config.yaml
model: "sound classifier"
dataset: "synthesized solo parts of chorales (CocoChorales)"
train_examples: 39062
time_shift_ms: 50
n_mels: 64
hop_length: 320
input: "log_mel"
spec_augment: true
win_length: 400
targets: ["instrument"]
num_classes: 13
arch: "convnext"
isotropic: false
norm: "layernorm"
hidden_act: "relu"
mlp_ratio: 4
inner_norm: true
drop_path: 0.1
patch_size: [4, 4]
conv_stem: true
depths: [4, 4, 4]
widths: [64, 128, 256]
kernel_size: 3
mixing: "cutmix"
loss: "cross_entropy"
init: "torch_default"
residual_init: "scaled_by_depth"
optimizer: "soap"
beta2: 0.99
learning_rate: 0.0033
beta1: 0.95
shampoo_beta: 0.95
eps: 1e-08
precondition_frequency: 32
max_precond_dim: 1024
one_sided: false
adamw_lr_other_params: 0.0014
max_grad_norm: 1.0
max_steps: 14500
batch_size: 128
epochs: 47.5
lr_schedule: "wsd"
decay_fraction: 0.2
final_lr_fraction: 0
warmup_steps: 2900
weight_decay: 0.07
adamw_weight_decay_other_params: 0.05
Rows from block 6 of a small sound classifier, named by matrix and row number. Rows with one number belong to one neuron. Each number is 128 + 24 x the weight over its row's rms, rounded and kept within 0 to 255. All counts start at 0. Numbers have three digits each.
After each neuron's rows are labels from the 100 clips, of 14976, where the neuron reaches its highest value: "top examples" is what is common among them; "lies over" is the class under the peak. Only what is clearly more common there than usual is listed. The data: synthesized solo parts of chorales (CocoChorales).
# fc1: MLP up (model.blocks.6.mlp.fc1.weight, 512x128), inputs 0-127
# fc2: MLP down (model.blocks.6.mlp.fc2.weight, 128x512, transposed), outputs 0-127

fc1.423:134141150098104187101158144141122127132143093140096112135116135109162090140117102150125148146154130118112096111119138139113153088151075081094150131131149169118147090145133123153135127134139113157091115106120087101171072135122181122139126137151150118107140143115120141158100119120103100159131174145163148076133142092140132137129130133113116146131165151165155133116151154179107174145144
fc2.423:142134149170161119100086161130147120116116099148156100108113141151087158108133150128114169134131121153144162126147089168179097106169147158120130156135121119091125105138172102108111143094105135124142101159098166124110173097134112161147158121144127101123151129133140108148141147123081117140114179156109147168116127128124118136120146088136107099162148118096113153189134158126168123124134
top examples: trumpet; note D#5
lies over: silence

fc1.196:156144163124138098111112124134156121149161157100121124125097143115107108102122143143126122142133152159178122160119140151127146134128130117155113175114120146117114122154186070137097144146127140160138165163153137131116163212101139124130169093145132149131122145132181121127140116113116197150135069139123134097132123101151177104151132138143150119135156090144112138129150087131154123132123
fc2.196:136127118098146103134203128126173112103153118155120152125169108165125153145126102121171081095135080127128116106123145122147164120110109097157142115168086112126138109120122131110123124123141101112131127071132112098144136105132128125121132149089165164176174135155140118122092144124099116123136138139154069126149178129131141145132072084137127131127165133102139147156112142110133160145151
top examples: bassoon; note A#3; note G#3; note D#3
lies over: A#3

fc1.72:160125103168171183156136119142155159125092095094140099183092129110092137167128125163157090160170086098155105134146095149160120122092168102110148128142138142151105112164101078131124149138152138126110094107152163158153117136170150171103128141147160149125111169082135136137127141130124133133154093139145130138136128137126127145137113126109103124135143110144137158128162128129135143152102
fc2.72:106138117147132120159119105107180126149147155147116147140156107155127129134070110126169120147128128180114111097158144170125124115123131193138099136108139147109086155138153128128081143125103129107176175159107127110103108116140097113096100130106111091112122137143139146083115100084147126139114122134115162154101097152120161131184113172152144157120146161127107169118129137112147131148105
top examples: clarinet; note G#4
lies over: G#4

fc1.483:097128161141132116142163119143149131154168145117100123147139106126145120134115143181111140115143154138159129124120091119130111113084132172129148182148109145152178120086150117125155127119163095171133089133145142128125186115126124108147105118140110188104105128139154120145130118150132164143107127170150131175166161122126158143159149142139146131155110128131152107169156122198131159160134
fc2.483:122113146149110138110085137123128133136152140140089078123119141087117073144089166115106126154136145117089127146136113131095137139163139115109100180127140127076147111090097101137094124112133082171113159150147147157118140146102121174102166120098123141114108144136088184102105111108118156110128133108134166081130139109145113147142107091148138124074133110120127175113149108120134130107137
top examples: trombone; note D4; note D#4
lies over: D4

fc1.490:104139138112138107105177114146089100143117102109160122146110131113114124092107159121103166135103129142127112172136094159111147100111113110095105163186122170159157102113118105131084126111117142152155101090147141152119083118134127128151150135096133104146173118142117079159153155102130119121096151122114112110193154137094118114116161134170141122101154153134109133093137092126162125105112
fc2.490:148116164110146114125133078138084088130099124152122122115133111134129117109135117161076139118081094124122143171165136152146104136127122122153112145106173108086151102122105154122147103091181101168095131121132119128130167150099163119129111164124151120136147138154152110111096157178136157142108139182123099133138157136109115102182129144130175140099152113125133138094120141139087161123107
top examples: bassoon; note D#3; note G#3
lies over: D#3

fc1.210:136120140120072106159145159146136120109147163169160124131138133138117122127162107137123081152120109120139114172118137098145151126146118126153127065130132148170149117118167129147102131155158129132118159139113150103132151111091109158150109130157180118099117137166089148151154144096133173115108144163103122158128104141146177103162114117130118144141134101139084114147109144129167094198117
fc2.210:136069130120125115112110159097178151111170190132144146130115122125112142126129134139140117132121106129123101126126167131116141180142152110108101103166136146146189156132176137125104134134132112119133123086123111108105098186097090159152153138155106170176133149145127142123095154154139133160140118154113091135148099130128078131089120135167106121138130100137132155130179111127154139108144
top examples: viola; note G4; note A4
lies over: G4

fc1.379:129127138127160119123132096145097135093115124139144110126120137122124167090171119132149128126124114151174166101159092134145098174113161152121153136141130109123150094098121143146152149140115117140093161113122123161162184194127127120117159137139126119136072107102137141173136148088077097137174118130138129119147159142166160146151086130107129133105166116163153169113099132153144136155123
fc2.379:110131163099126123127114122173103146149100127114139081131094131089150132108174130122142153138137121128139140103101111093085164138135139122077207153153134094131155112104150123112150200149131164118129162118118186161125085133119146132145127098111143138101122141130145167182158124120115143130139125122136169174136152125109164090163126121115109125118108143121124123150108104148127123119149
top examples: trumpet; note F5; note D#5; note G5
lies over: F5

fc1.275:115152100126137110106168168165155145119163149153125120127155067129106115141128147173133120141156138153132153134117139142125140078184100125125162119126150083146129162151116124094130107124123157120092133146118139131129145087131105118091161155122151145126129098163120183139134180114094129134187115115175172174138103164102118124133102130127102163138114097135118129136098118140161150121120
fc2.275:140104109153094142080202152121115137121122146133159138155106159135073116147077141096136136123134137113140097145154167104116112159092128129129206119114158142130090152122125149104106159143125136093114095117148118164156122117084141164113152106147131105143127128141162151146141116150110141145139103111139100144116124161169086110110116124116078086158124126120166121151112139133107125109110
top examples: viola; note F4; note E4; note G4
lies over: F4

fc1.394:133121160136133122112155127119191156099136137105198097137096111113130141163099134142116107178140176102125116132142137161147114104112133116149109156149140121145127093158100121091119130123091121141131147147084103130134141174148123116123132160161095136133149116119091116089108090151092126135154126096097114171102122165121113126129135074139133127109123155135105134135137081191134135151086
fc2.394:148122132150151152125153089113045137130137084139153122146134145140157162141050131125133111101124104145145095135139156084124138168094102128127164170077093125138141161108137139114089115176106107119145171108104130106143101163124144132158068149129111155139166116161096097141108111140169125138115079134146133118130099115111140123130125123111124117121139104133140133113143131140146121119114
top examples: viola; note D4; note E4; note D#4
lies over: silence

fc1.146:098123147139132133131158174136194142152121118131186124129111161125129124138103122139068135160097170143116117122118131139110173168092135111155113140127150134149124123143160117163127136131129121132109162150123158157157152151147137172129148134138078151135191096087105098105155151156147151110133087128125129121145144124123092098151108079113130123145133127148120155098127088173148137161146
fc2.146:163140114165111146150126079142083154144141114128134112153096164094147146172097134131115137100093102119139103106116134137137127120109066087132107111118111126131135145152146120104118144132129098113119167104107154128135117093133110125127059128144122152117152047128135131084126121156141107147115098107171095139105123117126130123151110162103084099134125119112112118119194141144152111161155
top examples: viola; note A4
lies over: silence

fc1.13:114124129139148128160070159136079129122088156118185113107075120129153099154158125157167160126124139137073151125105163158084128148125081124147105145152133122122071087140120149171176112124127138123175104157160137110168129135129110142164128147119075154118086099117134115125107133136117103107147122162126119127128109158118148113134110143117141134114132161089140118132142114141140128157133
fc2.13:075109200124145150120136124105082094131108136174124124177154105113125119143165105130127108090124095101145121134106093112143119147126120128119144091136122128147111152123146119114138141113103178129133160099099147100155143071088107201129118134106152160126097118115139129107103145100158153126121161139145087121109105144105112138138117151084134115149142165127134163105123147115090102116105
top examples: bassoon; note G3; note A3; note A#3
lies over: A3

fc1.38:165175137127106096177102153138138085127137077134125110122129139119120093143103107157157135099161123091136156138136150124100133103137108124145126154138109144091134125127112137128149166165169101137149179118170163116130112115159091141119156134096161105141107159135120107101153119132128067155159160116131135143149143172161162152140130116150150165105144145132107133163108145124082091156124
fc2.38:182126080138112137126125158134100096166126125155092107123143129147127176137116149153130112136112121146157120133125158111115124108121135145099130100166144154111153137147094130156116127143127122152123111087125094201157156158153100152119118121184157158126122111147147146110076152078109122115171158136111114109120123119135151149174137121141085139127153120166132093073153110120089147130151
top examples: viola; note C#5; note C5; note F4
lies over: C#5

fc1.54:157134149164125136191153149171176128142135071123106142125125113137124100125096134123131133149140150092100159106121112129128122092161097125150158065097135154111151096097150127143123144125167140170171161127089128142119101131149142174141143083163139123114119092163120140097126130127138134154117120107122105127116138138127110143138113136068119102133095100082131082131088106125130112122101
fc2.54:144135095149157087133179154151143149153123151139137115113110143136095095139082132159107145113116081123166103124137137164153147134171156095119135101178125094113172128095176115129137118111111118103120132098139152126135117144071141149134138133078125150153142109113133161132123119087086143110136147146164107168128152128120129109090151129145119093151150148141110104110192129128140162104151
top examples: viola; note F4; note D#4; note E4
lies over: F4

fc1.20:113153132163152149118112074154139152123104099141139094138142148140135128139155112194132140172096164157125147115134136171148125108092149103134141106148074146111139123107105108149088097123117114190087107153118117164109126107147177143154126080124130163120115146119153127138157120154123108133128170108162135123129120110123103154159151139120128118114127108129099168108145130180112178102120
fc2.20:152104125137095127092113140138168107070189131120117093106109120108118132139119131154142076128114143111163076128125123119144137101107105137161150106125118162133132138110148124107095088116082175151152102114129108117120159123122138135127139103166148093141143109098169142130094161134162171117088129134114122130139107139146148115158144157181117149096164111136103114132131127155090093072127
top examples: clarinet; note G#4; note G4; note F#4
lies over: G#4

fc1.169:118165185095100161114153141125076112150169134131147140144131123147108144157113115131136158134149118104130125144132093145116100122151122159108159085144112143110161096162139106161117123149167133143134106132167130128132125129161118107125145113133119167168124084126165102146097155171154116103121139131123174147175141132123150109132167109090140146168166138132136119124211121109159133129154
fc2.169:140142177126132125135130089110119136138101068149154098128130111119161173154128115142125158164127110116116145116110116126104106161126147114182069122122114100098138134110136164083130189148142128139121116092152099162148157128144130131111086099159109181111112100097129088102124122117097131096113150092133139101140132146149164081115155138140122130100111142168120143100144138165103150125145
top examples: bassoon; note D3; note D#3
lies over: D3

fc1.186:128136161146138137121166132119161100109168161120098130117097191128130120133099145157112132134174142150143110146155151124130111113127144115157122134113117168089170132134164146155137134104127113156125114154163103127135107157121187152140180128133127164119116166144143119081132103131143157167158098125147110116171132105136167145162112105140181148124180118117150148132174132128106137170112
fc2.186:147149136117130110130168164144103099130155108128050127134147117120089117154104099131118111141142119133110157111137141131141146142132148082108156147190143116121136070160118102121131166104099165100111140133126087135097147105125121132137148127196160126123140174135116085113116124112123161147149126127111119143151176124070097129128105104132139109162183139119107133119079130115140139140126
top examples: bassoon; note A#3; note A3; note B3
lies over: A#3; A3

fc1.342:161162098109108109167104153163177130099139138109116164134134151120142142125128071100158113142125112138112132171176151101128092152187140130145095146154119119127092117115122117151199103139115142126150120103143109126161114138161132142121096090156135148122113157156145139110197133135101135119108111164115112104128115135146134128096158115146117148116132144112098189141090117133140154111125
fc2.342:132110089137149138116111129131142119104101089160080128134114109132109118133153120158168127120097098136138132113181123114096176103127128105108122128167126158179169112129126148109161130110115145129121139085090113102108134127124140092143133142041097168104167123160098143141157128098146134139131112152131118140122161114108123149117097123132083124138130092123095128160097150142069158140149
top examples: bassoon; saxophone; note A#3
lies over: A#3

fc1.51:155130166116122125156130094164118114139153083118123092186138127146120140155114127141142141128129134087136138157104131144131113119127072130079105144144091130095156133137121119134167125101123155122155125120174138140115168161145184109114121114136130158092126065111136140146125146145140111137058102146101159133165138184174173125132186147140141115141123128135104107139140123107128135135119
fc2.51:128106153085144099113135095117111056136099123126157166168118107104125112146170111152133134152146134145149116169120121114101126166124118148159160102117109141125137147106102140136121112130109158087122088140182141104140150104120159148110107144123123138115099126105165144102143139146084136125111123129140101126131167132151178119153116123138081153134104124120109170077104139135059176137141
top examples: bassoon; note G#3; note A#3; note F#3
lies over: G#3